A small image captioner, trained from scratch: encoder num experts 16, trained on regions of photos with short descriptions (Visual Genome).
Rows from block 4 of the text decoder, named by matrix and row number. Rows with one number belong to one attention dimension. Each number is 128 + 32 x the weight over its row's rms, rounded and kept within 0 to 255. All counts start at 0. Numbers have three digits each.
# q: attention query, key and value (stacked) (decoder.blocks.4.attn.qkv.weight, 960x320, the q third), inputs 80-159
# k: attention query, key and value (stacked) (decoder.blocks.4.attn.qkv.weight, 960x320, the k third), inputs 80-159
q.144:140132107092053114119119134145095128173106119122144183114113095147133147095084104140140117107134090137162175140152093115066168162142141135161135146188136174135180126078166091115205116122142103117116098089092075097125119190151057136093122120
q.145:115080134122148136169094148129127068140137144130108135054145126132173142122108145133145154122092071087145127073092125115103148084089098099125102085120123092122140159141078095136075097140149081062102135137123195117132216038113147113168120102
q.146:076107115140106173159180179116123176165150136161187113152185130083125088126088141119131064161090139149086093124138122087077133218178110209124166130142143117180086114097113124124140092166102166126128167109158149125208048153074172146090097152
q.147:163206104113169073107171119105085127153150124090153076151200102134113108133063104170164156165168131157166115128086110101090154159133131172124151114126059123117100143135126118149112097135060113092135157117128085121162112134193104151161119149
q.148:136139146141074096126133162132070146148096146144108118122171118116119160111094098042189132122156171100125067108109139165106077149080095086105160077124105106148147120104135134167192112178132111110145219072126099146147079130059114140120139093
q.149:144157150112168135141087161149145193137121124118097142121161089065146151150067094107115091176153153145081177074156107162197092065156137153115139083138158097181124173098133204114102075167167104173129124081199140147147188124091116159111121089
q.150:129105128074145114134076088128089179088131123126172101153127156109109138118166148121130229129071157098144135123198114114051174134128167162163093148148115164094098057173099147155097124130141085129135128172133115100140188135117133117112122118
q.151:109146154127111075170117158114120113166126067117145165145095116144110115108121180123169065137069083161135149124186089181123086155153111111071157082107136121112093178116126148082092115124182136105155081221086098139146106123063146123093143136
q.152:127121100170081126138179127154091220109066123122117163153110149141171133114102093144079138151140135098127165116141120100170160113150113081129120159089128121155161124180126140095129127150092174131136181139115129082063080151125183047093121151
q.153:158128091126122105141109076167159133165148090098121157136070172109131096127132090080111185125123190147180219124132151092209094182074153130115130124177167148152112116137084171076113114115103128086090108094180133155117119169135118126156107067
q.154:164130087074101159114116140108066122155138120115145113149144065191126163196111118158144146110129145109191174178119069103128095069140083071120099148151085129139086137141145142152156147216079111170103118064145178092179127111078088147109169113
q.155:206164116062172222068110127092162127066119192101198163070119158114119110061129096153056110093181147185135134131101119135141091165107111175191162098125162175156103149082134139137175124149135142110112115124095091163111128117122174108134153089
q.156:098165161130120101110150114135074075122108067160137148107114153122113135107113083162146169147123148104127132107159106112147160120131096070088135131100110095086088096135109156114087087132091097103114085116088140186114186090213128126157073114
q.157:085131122140139138086174131143090127117127185181097117096165139151177140068073169162140152061188165116113149100122158155153134142124139134120084071132164139095139148152105132119126130161106131136112185149098102172173114139124130163101165057
q.158:103152093100117159141165178086102124138119157148055128094083087159130181167083152068185168128094119128137171128116100109143154119094131106121100120133026170124121202081119104155115149117136144141116164136136148152090159135055135122101140139
q.159:120087101196163124128127161148074153092130155157091120148186179128142124181067131179084109144130160176104110130138165085123105118119092181182118125096129075119044141167146097125098129102115176158098190167186156116153130125118069132132134192
q.160:161145127167162164100138104131110135104177131099135157159130187131107102135123113128088104172186104131148119140086098111068140109125088095140164137113132172100150094108094121124137202049146118155153137089160141095090098158128105116151142165
q.161:123096149102191141172072118129069149095133137118159130124116171129141125143130092160163138089144129138151154117108114163126161117086094103109135113133095099148131122183087074106131146137139114109143169119099065149124088137153117134124183101
q.162:142161095204108217202100200038102134140148108084156095134140150106147124186095115110155106127163187119123142115140141137129108106114119093148109107155087121140059164159127179128128167137122141178134133086103125110120099184146127125126185085
q.163:121128109112141197170117163087130106100135164145192153135194158158100146180156169092159158108171066117148122035112106159178158125093118049083126131106127144148112133141151142103115137155122122089110143163161156149127158088156033118134141151
q.164:119129131160112069156105112100107117108116106125153127168105125112177148159182111145177129142168097163107129131134096163144157128200081070187125132131055112130128156142101128205133155126107170101100142095202116147094102137138138118099055143
q.165:141123118126148087085152118123161178081189139180148107139185121089148103143139136186117129110177184145127094146136155172117188148086126106133093099105138094137133190127145126065167161123131177081116113105068148110124157163100093138127158116
q.166:137069164128116166081129173090156090095079149084174121118156151156163143137127150152134150166070100191123171144095098118163160217141099172155131056137135107150106122184169127128116183111085206053117123081065124166115113156162144126168102154
q.167:136130163076078119110124114221096211131109119076120202147094095072154093146126142069131151107142098102149126184156120167141108143146122185110133103191104106147162135127160100046150143087186175118163135119145137096133088139139151128067159171
q.168:160177101116143127152087152118191086106092148133139125188057105161105102179095063149045111151116075149127100120199141089144115096147115152106114107130173155139136165110133130063092119106117148092116099160120185147102182117165130132197065125
q.169:148105185118137141109096071064094178125115152082125150102131168120117137099132040156116029119142117127160091145162042121156146123162122099104121106089031155083144142123140076141123095135147137125121156120135126159130062143162126166126191140
q.170:150087098131110092105160066139113127177131127188098179076155111172203105116105103176192150102117149107101110033085180152078150061189094142125121170114156118088112126159147152062153166158144114161128153073129160172179147095176143144156117076
q.171:096160137149188141125160105156090128105097115123170104151077082106127097160115144126193115077096132164113120132114151121164107156196126089187153167132136155098121154193112191163136123171126138121115117127119076114137137053143111081168115093
q.172:109119128110122131134145164075131132166111122117122173108138085106145145107112145119099091128121143106160097101146177065117117177126109062137100129108064123133146041207106137185078137125116128115095090126181158118154156106108045069126128140
q.173:124105084139098124092161120136114117136092094176123053061151192211124074075124100156140129116179134100087118140135117108112138095171106167084144147137103135117209086097126152122117192129146040150098136113072149125117105117135101163100143153
q.174:138154088051105199110128151127095087153174131141141163089128128097174166133108185070086076126106134089103200131123111119121096150117141121143136110100120162128157097131067129169107182181086155146077134126151177118140109084150122047142137095
q.175:158136112160141102092112120170129115066161181180143155062117111181155134102141124142076132097113124084138125088091104141075080105159145087181116150123107127132118180154102163132108143151079083092114106138150118106124214150151120147129141170
q.176:111092153104156141142107192166114143162132136104170138124140145119123085119102105136154157087180192105145171120150162129136159130143181136126113119088073119132143135159140118126152128119108158101161163139127081102096070133184167069083087141
q.177:129088130189167122170119132144129154103127146110145168119164080076122149121153129154147105105172154131129153090113127190120131139117104094062142110171123218120099098136138122141151143185091119095138163181111143085174117136134074083089135108
q.178:104191114114109097084177147148130107168139123150127184114174172133129094191179152118119187144144052076098131127174105130177115146085075147125111127204116147103164083084116177133182171116165147140182108058145175140111160085088140178116062123
q.179:097165103132165166160140135132088120129119142125078154162120158118129157115087124122131168152191140147130155192167079135105128186168127191150140168115147124097104139087056115124081141120092094124142181147138129133124075120171138069116094096
q.180:136126164074117123144136132120072122105165165107105148115101091096062113153092099111076110215142093189125121139134091101081069197150081161125116179186098096137125111114091134130199076127130099057121149123129096091110084163153118098194126110
q.181:092110112132142124172050163159156178123119131099149154123164113139110180132110126104148045165085163052114089142139111120151152160158132122157192114123144141144095135098177156149077081176186137132147180140089169084093100119182166131180179130
k.144:118183186132111098127118079143173162192156145124096099117088172180117125166152180139128058082123127109096168107099146128079102094115111106175169178058126107115092144072104153119082043162155106161110087154114160144062142122102116110133198085
k.145:151169089133093166162117202143078122203133092073120160115060136089100189116169075113111086120123107129110104077148162127143156156171089137127107092131171118149144118152112099149118142149156161115104118120121104186108116178139131171133100195
k.146:109122091164067139129211158117084168088087110123170149138111114119059153146138128135145205109176149137145133069098138108205132063153132165142134109130176174081128127140095123178126183129178116107154099089137103112141198087183151088117132173
k.147:075165105107061092109193138152144143084151165140178157138182126114119081135141078150101090155068095157088176104106097118137121093122096116206084087079116115098166108121144132162164088193158155147119062078147133069149182056088132112153129161
k.148:109127145103102157106171153132144072148105121119104118140144157106123131103143129167118105120116147197222118147118122146087097104138123179175167173087120135174155078157102141105155123125147110175139156107142088174187166103108155139104096190
k.149:112115177132175116124138108161135118098146139156133148108116124180140158184125137119189129089145145074113077154179173126117111124112165120149170153154096175106105122106094124119159154125135144100134105127147165117160131126137120156059091150
k.150:168170114159168112122136146114112126102149083123063103090152146137096110129141120121175114124152109128130130111165169141118137143157146120106134114085076077135101142133052135107171125222154085166148103128166133099112168076142203150135168098
k.151:159184102154147134141122201186171146100140204146122174131102131148132139151129178158106097075083061091104158135122134116091108160107088089033117136115139140140083140121146139111150136136113160141137104150058102180112094105164135130210155070
k.152:121114114147170129205173163113163112103166171135190099148135094155084091126151141172134089105130129144145140157095176113166113175156140106172098185093135080084127124091200140112083145133065113157109090160121157203156161108164149146123130155
k.153:144139176163135091105101101093086147151144110121165102211188120103187139123097104140098109129098164073197094084120175067129153132132175125123135148118113085080127124140097077104160132139093115099159091141152144152117097095180197172099096108
k.154:111123112118124078129182161129077146090031129106116146232160106168130118188161196178162072085134147088112147132150100079091156141144146132116123144106080175103101151134194144128177125164230144148105097105106111141136106146158107111124167136
k.155:088084141133115162181101121164131145141076063170156152172106139150139115105152128113134177134081073079120126137138143127144146123119165147171123092133127140149129107148145082028176066123128090160134136120099121168152128107099048124164115132
k.156:125140116116160147112136137155156116132137177144115105161169109070154121162128106093124131122183165161130067121123106128162129128140064086072079073141148138137120112127059130133155133121129124180101106135133172082147105118066143158153116133
k.157:147100121142139134123105112136149136153106117157159130157102157104160126089109137168118138127122128152159146155123152096123106165088115166174177152174133160116090088156136135091152121030088096139142135125116129198133086129101103189130111194
k.158:105040172014152150151144070172167067182094133065168099122118156163123104124131157113078170141080103128079152159111091198141120109108202160163189153095124150110118120162168082124130064123096132079092113166181109178128091159142081111072166135
k.159:135100146140082141143147063102076090157133106055093086098088127166137151154145135079166140156055141110148122120186109148122142071138128120101147176140134204172137127109126162176127124157102081016121134184200131142134101141174128131118130125
k.160:136164108154142116119131166145104080177145115144179133158104146139174097093099114192085207148111077085091148154120103105122170122159152101135150064109103145059134088159167184054168094086155068109107092182102163158139118127108128166143091101
k.161:140181142124133109132163130151136137162178139204108134167156129115090108160128107117164064175105166144132093159115152110134111135140164138168137112132089117144138124102139078155124081136115123093106050122130120101091096115114141077142111060
k.162:103133084127120113108107167137131129132072171149117115095118097094177149181137113129102101187154155113098153097094113095162147177144098166116103150111091103120154112149133157136133088139151173089099152092040167144119108078109155118182115095
k.163:154136089176084146116143125139156136107097156201148182096154173159151103168124168127128079156189054143107094076131108179141065079127145110110124149154139130101141154090102124151181159123107106108091197152166188157103140150142132163096094101
k.164:172145118063141132145173146142114131129128092147079124091098061112107145112103156125111116212070121109180137154127077064148074172051127104104147153173105106110113153140101103140136110070166122147137124101134109098084143098071115165148139100
k.165:077153093121133098161177173135089090169087102068183131107105100066051169123135196118117197120131078146090144179129116081126117106122132110108071146108123091130135165135096123122086150122121119125111133133131117141152179134095128088161131140
k.166:158147147159079105136214142156110147193092133086075074112137155093143112106166105124152149114144130122075116139089214153144135100156173153102130111123124159140146141103134113195090075102162151110128162169151116139179105131173103103110118106
k.167:093091179097113080116115166117097180167148139097063088162137093118139117094150069164104149096142162147116135122114202093141139172103151135070113119084153115211117151145134127155174185153157156130138078158145118150152145163137201103152135108
k.168:092078171081111116150100116142105148066138141153165105185153190139118113112093136113160084122111089048174174125143070146102137096107110117087091119186099109173120124120138107179096109123113094150084102173094140112160123124147130137157082176
k.169:135119137170187102150187125167156149120120117160144197123134167042161125134117099136101125129146105081076178174132132113081124162115096157149129114149124182075112073102110064157152125132104114106103128100104100119144081143136121128085118112
k.170:143133156110144117103150107130083056134171155089163078126107092130151122103124103236111137144120139107159080143077069122144111069102114143113170118134120132123140142114118095119144134138126127147078152108109125099138131051134124109085127227
k.171:144124130070109148124143091136128181149104158159130119047077146115092155159122158117162131169112095100071145170149192101077111089163171135065203102142052138078146170106223098193139109094136194111096132143089118112142124147111139113169148155
k.172:186153099120126093129115106107156156188155131170052126158116088123132100129149118110128059117124150141166126164082212148125095118103101130157111144158129107186099123102120110146084152132177142128158101126074129106140102166204170094158125106
k.173:162109165138101059122115097115103124125189149188102057088136127168196127215109136145103152058104149162117113112122154141134212126138095119146113110117177199111078133102099088150151103128119136104053146085131061130104111127120129141124116194
k.174:115135150147130102150080095130214135105085165111097090129133225108142175138063068120107140102173136101146152154127146089209095167101098149127148124087116119165139157159100140189146135153128138131119166092089097144129146113149154145221149083
k.175:118147184181171080122117128155168116100176174169184088080160090154151098143148113130129119142115095141099163094106115081134080050091085137089173117054123171109207116079080064093154076131088142164150088087171173107161135061165129146113130171
k.176:119038122153185110144119123158152115128113126140166166167090120116140134143152050170134051141105190121157111162143134158125082122108103098178139159096139062127147090129103149181136105152085106143159142158132134070093069130125131121120132071
k.177:134154151143149145108087126071090145126179138134129074161094153086097118102093071121173132156145168118100145146137131181104117121098148170182143128145123073098089095145177121164096107139160095053120168113090130129097164121180118123125136083
k.178:153135105121158142084154126132191114111166188153129095122151157136173161108088116173130153097112113100171164139114132171167119118126093124143086140128106145114144105093138071122101134136106124121183131126123100214103132142064071154113106148
k.179:129168146150110138152141129133155111151077115129102112105192177175162132172144127141159102126124070139133170135154147114126102138077106113129131123178135140148130116127159173155096066147134074079098130156116139173110159105176154152163182148
k.180:139126149129150110121114157123067153091129109173141096131131112098138200148194106075090104160154129099111172169129142145142159167122161111133103166107095134079101125154103167126101139084140021094082117201152133127087136124141114161112109106
k.181:143118143115090156148124088116072117144119188122108108117089076077099090131133065103104125093097143137185142100086112085096099097165127163143098119145137086079121080103117136186114141209070076108100090125054129177127146147137105109092133142