A small image captioner, trained from scratch: encoder moe expert_choice, encoder depths [2, 5, 5].
Rows from block 3 of the image encoder of a small image captioner, named by matrix and row number. Rows with one number within an expert belong to one neuron, the router's apart. Each number is 128 + 24 x the weight over its row's rms, rounded and kept within 0 to 255. All counts start at 0. After the name is the row's rms in percent of the matrix's.
Before each expert's rows are labels from the 100 images, of 14976, where the router gives the expert most weight on average: "top examples" is what is common among them; "place" is the part of the image that holds the peak. Only what is clearly more common there than usual is listed. The data: regions of photos with short descriptions (Visual Genome).
# router: router (encoder.blocks.3.mlp.router.weight, 16x160, trained with AdamW), inputs 80-159
# up: expert up (encoder.blocks.3.mlp.up, 16x32x160), inputs 80-159
# down: expert down (encoder.blocks.3.mlp.down, 16x160x32, transposed), outputs 80-159

# expert 10
top examples: text has "white"; text has "sky"
place: bottom right
router.10 102 [114 109  91 125 133 111 113  78 128 106 107 102 141 156 123 142 132 125 122 118 148 149 132 158 137  99 124 153  84 121 101 150 119 160  80 127 108 168 122  88 107 106 128 140 148 113 124 123 138 103 171 140 130 139 128 128 152  90 158  94 146 184 112 121 142 106 125 155 103 125 108 141 143 160 148 134 174 104 150 138]
up.0 098 [140 151 107 102 118 164 109 125 125 109 122 112 146 133 166 124 132 105 150 133 130 101  77 145 117 151 106 132 153 153 119  92  95 125 162 143 132 114  92 121 192 144 127 160 152 154 125 102 172 170 161 135 161 132 139 138 132 119 136 140 125 142 146 121 146 132  96 132 118 154 135 119 118 126 120  89  95 125 130 127]
down.0 102 [141 139  95  99 135 123 100 169 150 143 121 114 104 153 174 160 143 159 157 143 109 136 135 123 138  81 129 167 149 161 106  97  99 125  88 142  99 157 113 177 138 101 127 169 136 142 118  84 102  89 166 130 150 140 140 133 158  92 166 154 132 108 183 161 166 151 137 137 112 165 131 121 160 138 114  99 110 128 128 102]
up.1 096 [112 118 101 139 119 134 141  68  85 120 177  97 162 106 111 120 124 118 128 148 128 115 109 156 130 132 112 132 138 130  83 121  90 159 132 128  83 136 121 123 110 103 136 109 111 122 143 171 153 114 173 157 118 118 115 136 133 126 128 139  99 126 147 112 120  94 124 186 150 140 143 141 147 139 121 122 147  94 104 117]
down.1 101 [141  94 147 163  93 140 124 134 105  99 144 104 109  87 153 155 131  87 124 105  91 137 107  86 162 108 130 125 161  94 142 109 110 159 110 172 100 126 102 141 139 112 130 150 152 156 123  94 140 149 126 126 172  91  80 119 119 170 185 108 144 146 122 113 112 122 130 140 143 152 145 109 116 141 139 155 107 115 126 125]
up.2 085 [100 116 146 123 160 131 110 160 137 171 140 116  63 126 140 126 164 121  96  68 187 112  97 143 123 111 130  95 123 142 142 158 180 132 135  99 103 127 120 116 114 127 136 164 114 133  91  95 148 172 128 158  63  82 157 143  98  99  74 110 127 127 138 120 115 120 134 118 155 170 159 122 127 124 104 123 132 137 114 140]
down.2 092 [144 131 127 134 109 128 142  75 107 128 121 138 107 143 146 117  81 121 132 128 100 114 120 125 145 134 152 156 121 137 146 115 169 150 120 112 119 127 150 111 153  89 125  99 127  93 110 178 120 105 125 109 156 130 133 125 158  99  89  88  99 114 141 127  96 132 129  82 155  97 113 118 150 132 120 121 103 113 109 160]
up.3 105 [126  92  87 157 119 142 143 114  87  97 176 164 119 108 114 144 126 107 109 125 137 126 126  68 154 132 100  98 112 113 140 137 145 136 111 122 118 182  99 125 134 173 130 141 121 104  80 121 185 101 127 109 174 132 187 172 134 108 142 181 103 112 126 158 156 118 148 129 107  75 138 142 133 120 188 131 107 105 114 126]
down.3 105 [142 110 168 114 135 131  84 162  62 145  54 142 111 108  99 107 157 160 135 134  96 151 120 174 146 139 143 133  92 176 163 148 113 109 130 127 165 138 119 157 103 112 106  66 142 145 119 105 180 117 109 159 134 106 158 119 128 145  81 130 114 129 154 144 129 113 157 155 129 139 129  95 132 142 144 140 112 111 131 133]

# expert 9
top examples: text has "man"; text has "wearing"
place: middle right
router.9 093 [ 98 164 175 113 160 130 123 121 134 133  85 113 111 106 113 129  77 136 151 133  90  94 168 114 128 144  84 147 116 104 133 136 153 127 182 112 142 101 104 154 126 124 101 132  85 156 183 135  96 141 126 135 150 121 121 140 159 151 129 148 131 127 149 124 151 176 174 124 115 163 128 123 122 114 111 171 104 117 144 171]
up.0 093 [114 134 166  75 150 137 136 149 114 127 153 133 142 122  90 165  83  61 150  85 122 155 127 111 144 139 136 107 125 126 135 144 152 148 133 141 157 101 105 169  87 129 105 128 112 129 152  97 132 134 110  96 101  63 107  86 168 144 139  89 126 110 149  72 118 105 136 122  91 125 160 125 112 104 172 131 113 140 131  93]
down.0 094 [136 129 119 129 120 121 124 125 109 136 143 138 132 125 147 110 112 128  91  97 164 125  70  93 105 157 156 182 108 103 167 151  94 109 152 186 104 122 126 100 129 142 141  90 133 213 100 153 146 133 118  68 124 120 107 124 155 108 107 162 138 139 117 149 109 115 160 131  93 113 112 153 109 135 145 131 128 142 170 121]
up.1 099 [128 124 138 184 160 106 115 110  99 151 147 174 109 152  71 102 164 119  98 129 122 123 116 144 101 118 123 108 161  93 124 115  54 148 115 132 145 105 153 110 109 158 144 140 147  99 110 142 112 141 144 132 127  93 125 144 123 167 112 128 151 128 169 111 111 124 149 154 116 137 135 116 131  60 129 149 145 113 126 140]
down.1 100 [152 118 163 128 120  96 120 134 134 142 119  53 160 129 116 107 130 141  98 131 192  70 101 137 119 132 121 148 108 107  65 145 165 112 129 122  64 147 138 142 118  91 150 115  91 132  93 115 139 108 164 112 162 156 135 113 119 163 139 116 103 111 139 127 141 118 116 159 135 173 107 124 168 143 135  92 124 156 167 150]
up.2 097 [129 146 136 119 144 141 163 137 126 135 145 135 106 149 112 134 133  76 107 130 100 156 114 140 145 129 107  95 129 156 152 126 162 141 146 142 146 130  94 137 179 117 141  77 131  90 159  79 112 147 116 114  82 104 122 127 104 131 152 117 131 129 113 127 124  99 120 102 129 107  88 125 110 138 135 136 139 127 132 115]
down.2 096 [ 95 160 145 111 113 118 122 112  99 127 139 145  94 109 106 120 127 139 106 160 166 110 120 165 114 137 116  85 114 118 142 158  82 127 132 135 167 108 144 113 120 133 126 162 116 153 143 172 117  99  88 131 117  88 138 135 138 127 114 158 183  99 110  97 125 104 113 106  98 111 181 119 133 118 124  80  84 120 129 154]
up.3 107 [130 136  77 110 146 141 107 153 149 142 111 129  85 137 110 119 126 129 132 148 113 125 138 116 148 134  89  81 121 116 112 148 164 146 177 118 101 112 152 124 153 104 132 148 118 153 136 160 122 113 120 161 126 113 136 139 129 158 123 183  98 111 158 172 128 157 116 139 128 104  96  95 124 115 164 171  94 156 130 137]
down.3 108 [152 105 150 102 147 172 184 125 147 128 124 162 121 112 140 148 119  87 145 115 131  85 113 138 127 108 136 103 121 148 137 156 102  83 139 116 124 170 118  99 115 118 177 123 145 145  99 110 169  90 109 150 136 146 107 191 141 124 155 154  90 102 146 135 129 125 181 186 159 148 135 138 106 122  88 136 127 139  91 130]

# expert 13
top examples: text has "window"
place: top right
router.13 105 [132 150 173 109 102 141 167 164 107 124  96 105 104 137 113 123 125 168 158 163 155 169 112  98  72 166  87 121 151 132 132 102 163 136 153 120 149 136 114 192  92 139 118 105 108 109 133 146 158  78 131 139 112 119 121 148 132 102 131  94 106  90 134 120 163 101 152 134 109 112 139 128  96 118  88 125 149 125  84  74]
up.0 105 [126 118  78 153 181 168 100 133 141 107 119 132 138 111 117 154 117  96  98 157 145 108 124 131 135 152 115  92  89 171 157 100 142 100 126 170 154 123 112 154 148 117 125 137 155 129 137 123 117 147 177 115 135 102  81 127 133 153 184  75  94 123 116 115 146 126 115 164 113  82 128 159 114 142 130 177 141 131 110 158]
down.0 107 [145 125 119 117 139 144 139 124 116 121 108 114 111 148 154 164 136 140 122 135 140 142 149 135 149  72  99 108 105 117  71 123 161 183 101 123 125  97 142 148 138 140 147 138 124  83 143 115  96 157 131 124  95 125 162 165 121  88  94 139 112 127  87 135 113 175  79 127 140 102 117 108 102 118  80 130 143 104 133 112]
up.1 096 [168 107 161 123 117  98 133 188 176 117 110 134 147 142 128 120 133 172 127 120 115  98 127  73 169 122 118 105  88 159 138 131 147 131 138 127 154 111 112 204 137 153 124 163 177 115 113 129 130 121 131 108 145  86 115 100 144 153 139 155 133 108  98 120 104 125 169 125 124 152 103  94 100 185 133 128 112 115  77 118]
down.1 095 [146 122 135 125 129 125 119 142  97 153 131 142  95 116 108 167  69 157 126 131  86 112  89 119 136 141 167 130 148 144 151  99 149 126  98 160 116 129 122 110  85 133 131 134 125  99 114 152 141 138 140 115 155 146 120 102 132 103 138 130 138 156 153 138 165 167 147 125  95 181 142 150 104 154 115  96  48 125 120  88]
up.2 089 [127 100 115 144 148 152 134  82 131 152 156 119 101  81 139 144 109 133 139 154  90 166 112 141  89 129 103 157 117 127 116 155 131  91 165 160 133 139 138 133  66 161 105 101  92 101 130 151 115 158 160 115 166 142 119 126 123 122 165 117 152 113 155 123 113 136 130  94 116 142 144 134 103 114 120 104  99 132 166 135]
down.2 099 [ 99  93 144  91 141 111 133 146 133 134 150 134 123 157 136 162 151 121 169 118 140 107 109 133 115 107 106 138 145 122  95 168  92 116 115 131 129 109 113  97  96 118 152  98 103 177 143  79 165 105 129 133 133 127 102 121 144 117  80 145 106  98 165 109 103 139  99 164 129 119 139 119 161 143 129 140  75 147 123 122]
up.3 108 [134 136 124 121 140  66 159 153 113 125 101 146 135 135 140 115 115 107 144 128 164 119 123 115 111 140 119 150 171  81 140 163 150 101 126 115 140 161 131 150 105 137 115 109  99 118 130 133 115 113 132 122 171 143  98 115 160 107 131 156  89  99 130 196 127 138 104 130 142 117 139 136 143 129  98 152 176 122 109 125]
down.3 095 [127 113 162 138 133 149 169  85 139 119 116 156 144 109 130  65 132 109 140 127 103 117 109 115 106 138 153 139 122  93 158 106  77 109 140 108 120 118 136 136 125 119 141 107 143 144 137 106 168 160 128 143 138 121  96 120 121  95 124 175 119 143 155 149  88  78 130 119 151 124 118 132 139 136 132 140  90  69 159 127]

# expert 8
top examples: text has "white"
place: middle right
router.8 100 [ 90 137 163  82 127 162 140 147 140 123 138 151 122 100  78 131 124 111 134  82 123 147 121 124  95 119 149 131 116 163 114 129 133 122  79 129 145 112  91 135 105 153 156 127 131 137 120 172 128 130 132 109 117  74 104 116 112 117 134 127 128 110  78 110 133 157  88 146 127 170 162 134 122 141 130 135 126 162 139 108]
up.0 098 [116 177  92 133 133 127 105 121 109 104  95  89 132 133 127 144 125 112 156 125 148 186 127 120 131 143  84 126 177  97 104 137 152 134 138 121 155 119 127 116 143 139 134 155 145  93 167 160 126 109 124 124 128 111 124 119 119 131 140 117 131 126 144 155  96 153 119 128 108 128 109 114 138 132 177 151 137 116 146 139]
down.0 105 [147  83 143 119  75  99 130 145 127 112 131 117 132 112 189 121 110 114  86 103 122 121 149  91 138 118 167 132 174 117 104 109 127 105 128 160 131 152 121 130 100 129 161 130 124 111 122 123 128 127 101 146 160 127 132 111 138 118 165 136 147 168 124 110 175 146 108 142  71 115 155 125 177 160  86 163 111 134 122 147]
up.1 105 [127 144 168  94 152 134 131  92 112 137 196 127 103 124 146 129 144 118 135  74 120 190 145 123 108 101 115 148 136 121 155 114 138  97 149 164 148 140 100 114  64 128 139 123 132  90 131 121 145 141 133 108 119 137 138 146 116 127 157  71 156 106 131 112  79 147  95 171 138 131 126 136 133  92 121  77 135 150 120  48]
down.1 098 [133 170 135 130 154 148 103 168  93 107 132 116 135 110 115  97 132 157 115 121 110 127 108 107 129 173 118 122 164 144 122 166 170 124 171  87 141 144  70 175 162 147 149  76 168 139 148 127 160 115 138 147 109 103 147 160 109 137 131 121 123 102 139 110 120 131 100 123 136 123 171 120 165 114 137  79 143 124 142 134]
up.2 092 [120 155 111 131 105 130 130 145 138 108 103  94 140 136 127 109 156 120 100 129 124 151 125 118 123 115 105 144 128 124  91  96 141 113 141 117 128 112 148 136 129 135 129 155 143 119 154 135 108 140 156  97  95 106 123 143  81  87 106 165 143 140 163  76 122 160 105 149 106 130 156 126 137 131  99  97 130  97  84 135]
down.2 090 [ 96 157 118 135 116 158 122 169 107 116 127 123 121 127 138 117  82 143 112 137 105 130  75 111 142 102 148 158 122 133 172 135 145 111  83 135 146  81 139 162 167 140 162 110 128 124 172 126 156 121 127 139  95 172 132 116 127 140 139 150  73  92 133 150 133 131 165 150 117 142  98  99 107 128 166 117 101 131 140 150]
up.3 117 [152 133 125 121 115 137 130 140 146 116  76 151 131 100 131 145 104  79 148 138 107 106 129 146  81 135 157  90  98  71 112 131  97  75 139 147 145 133 135 142 130 156 144  95 122 137 122 116 119 115 133  98 119  80 109 142  99 144 160 112 136 122 125 152 155 131  84 128 152 158 118  96 152 134  90 108 147 134 104 110]
down.3 110 [122 131 118 119 151 132 146  87 141 162 151 129 117 112 136  94 113 161 179 139 128  99 154 128 159 175 137 111 156 131 130 105 112  81 141 152 108  76 102 146 128 144 111 146 122 126  94 157 146 144 111  82 126  94 115 132 140 150 152 121 102 142 118 136 142 146  98 104 126 115 114 110 165 127 105 135 146 139 129 124]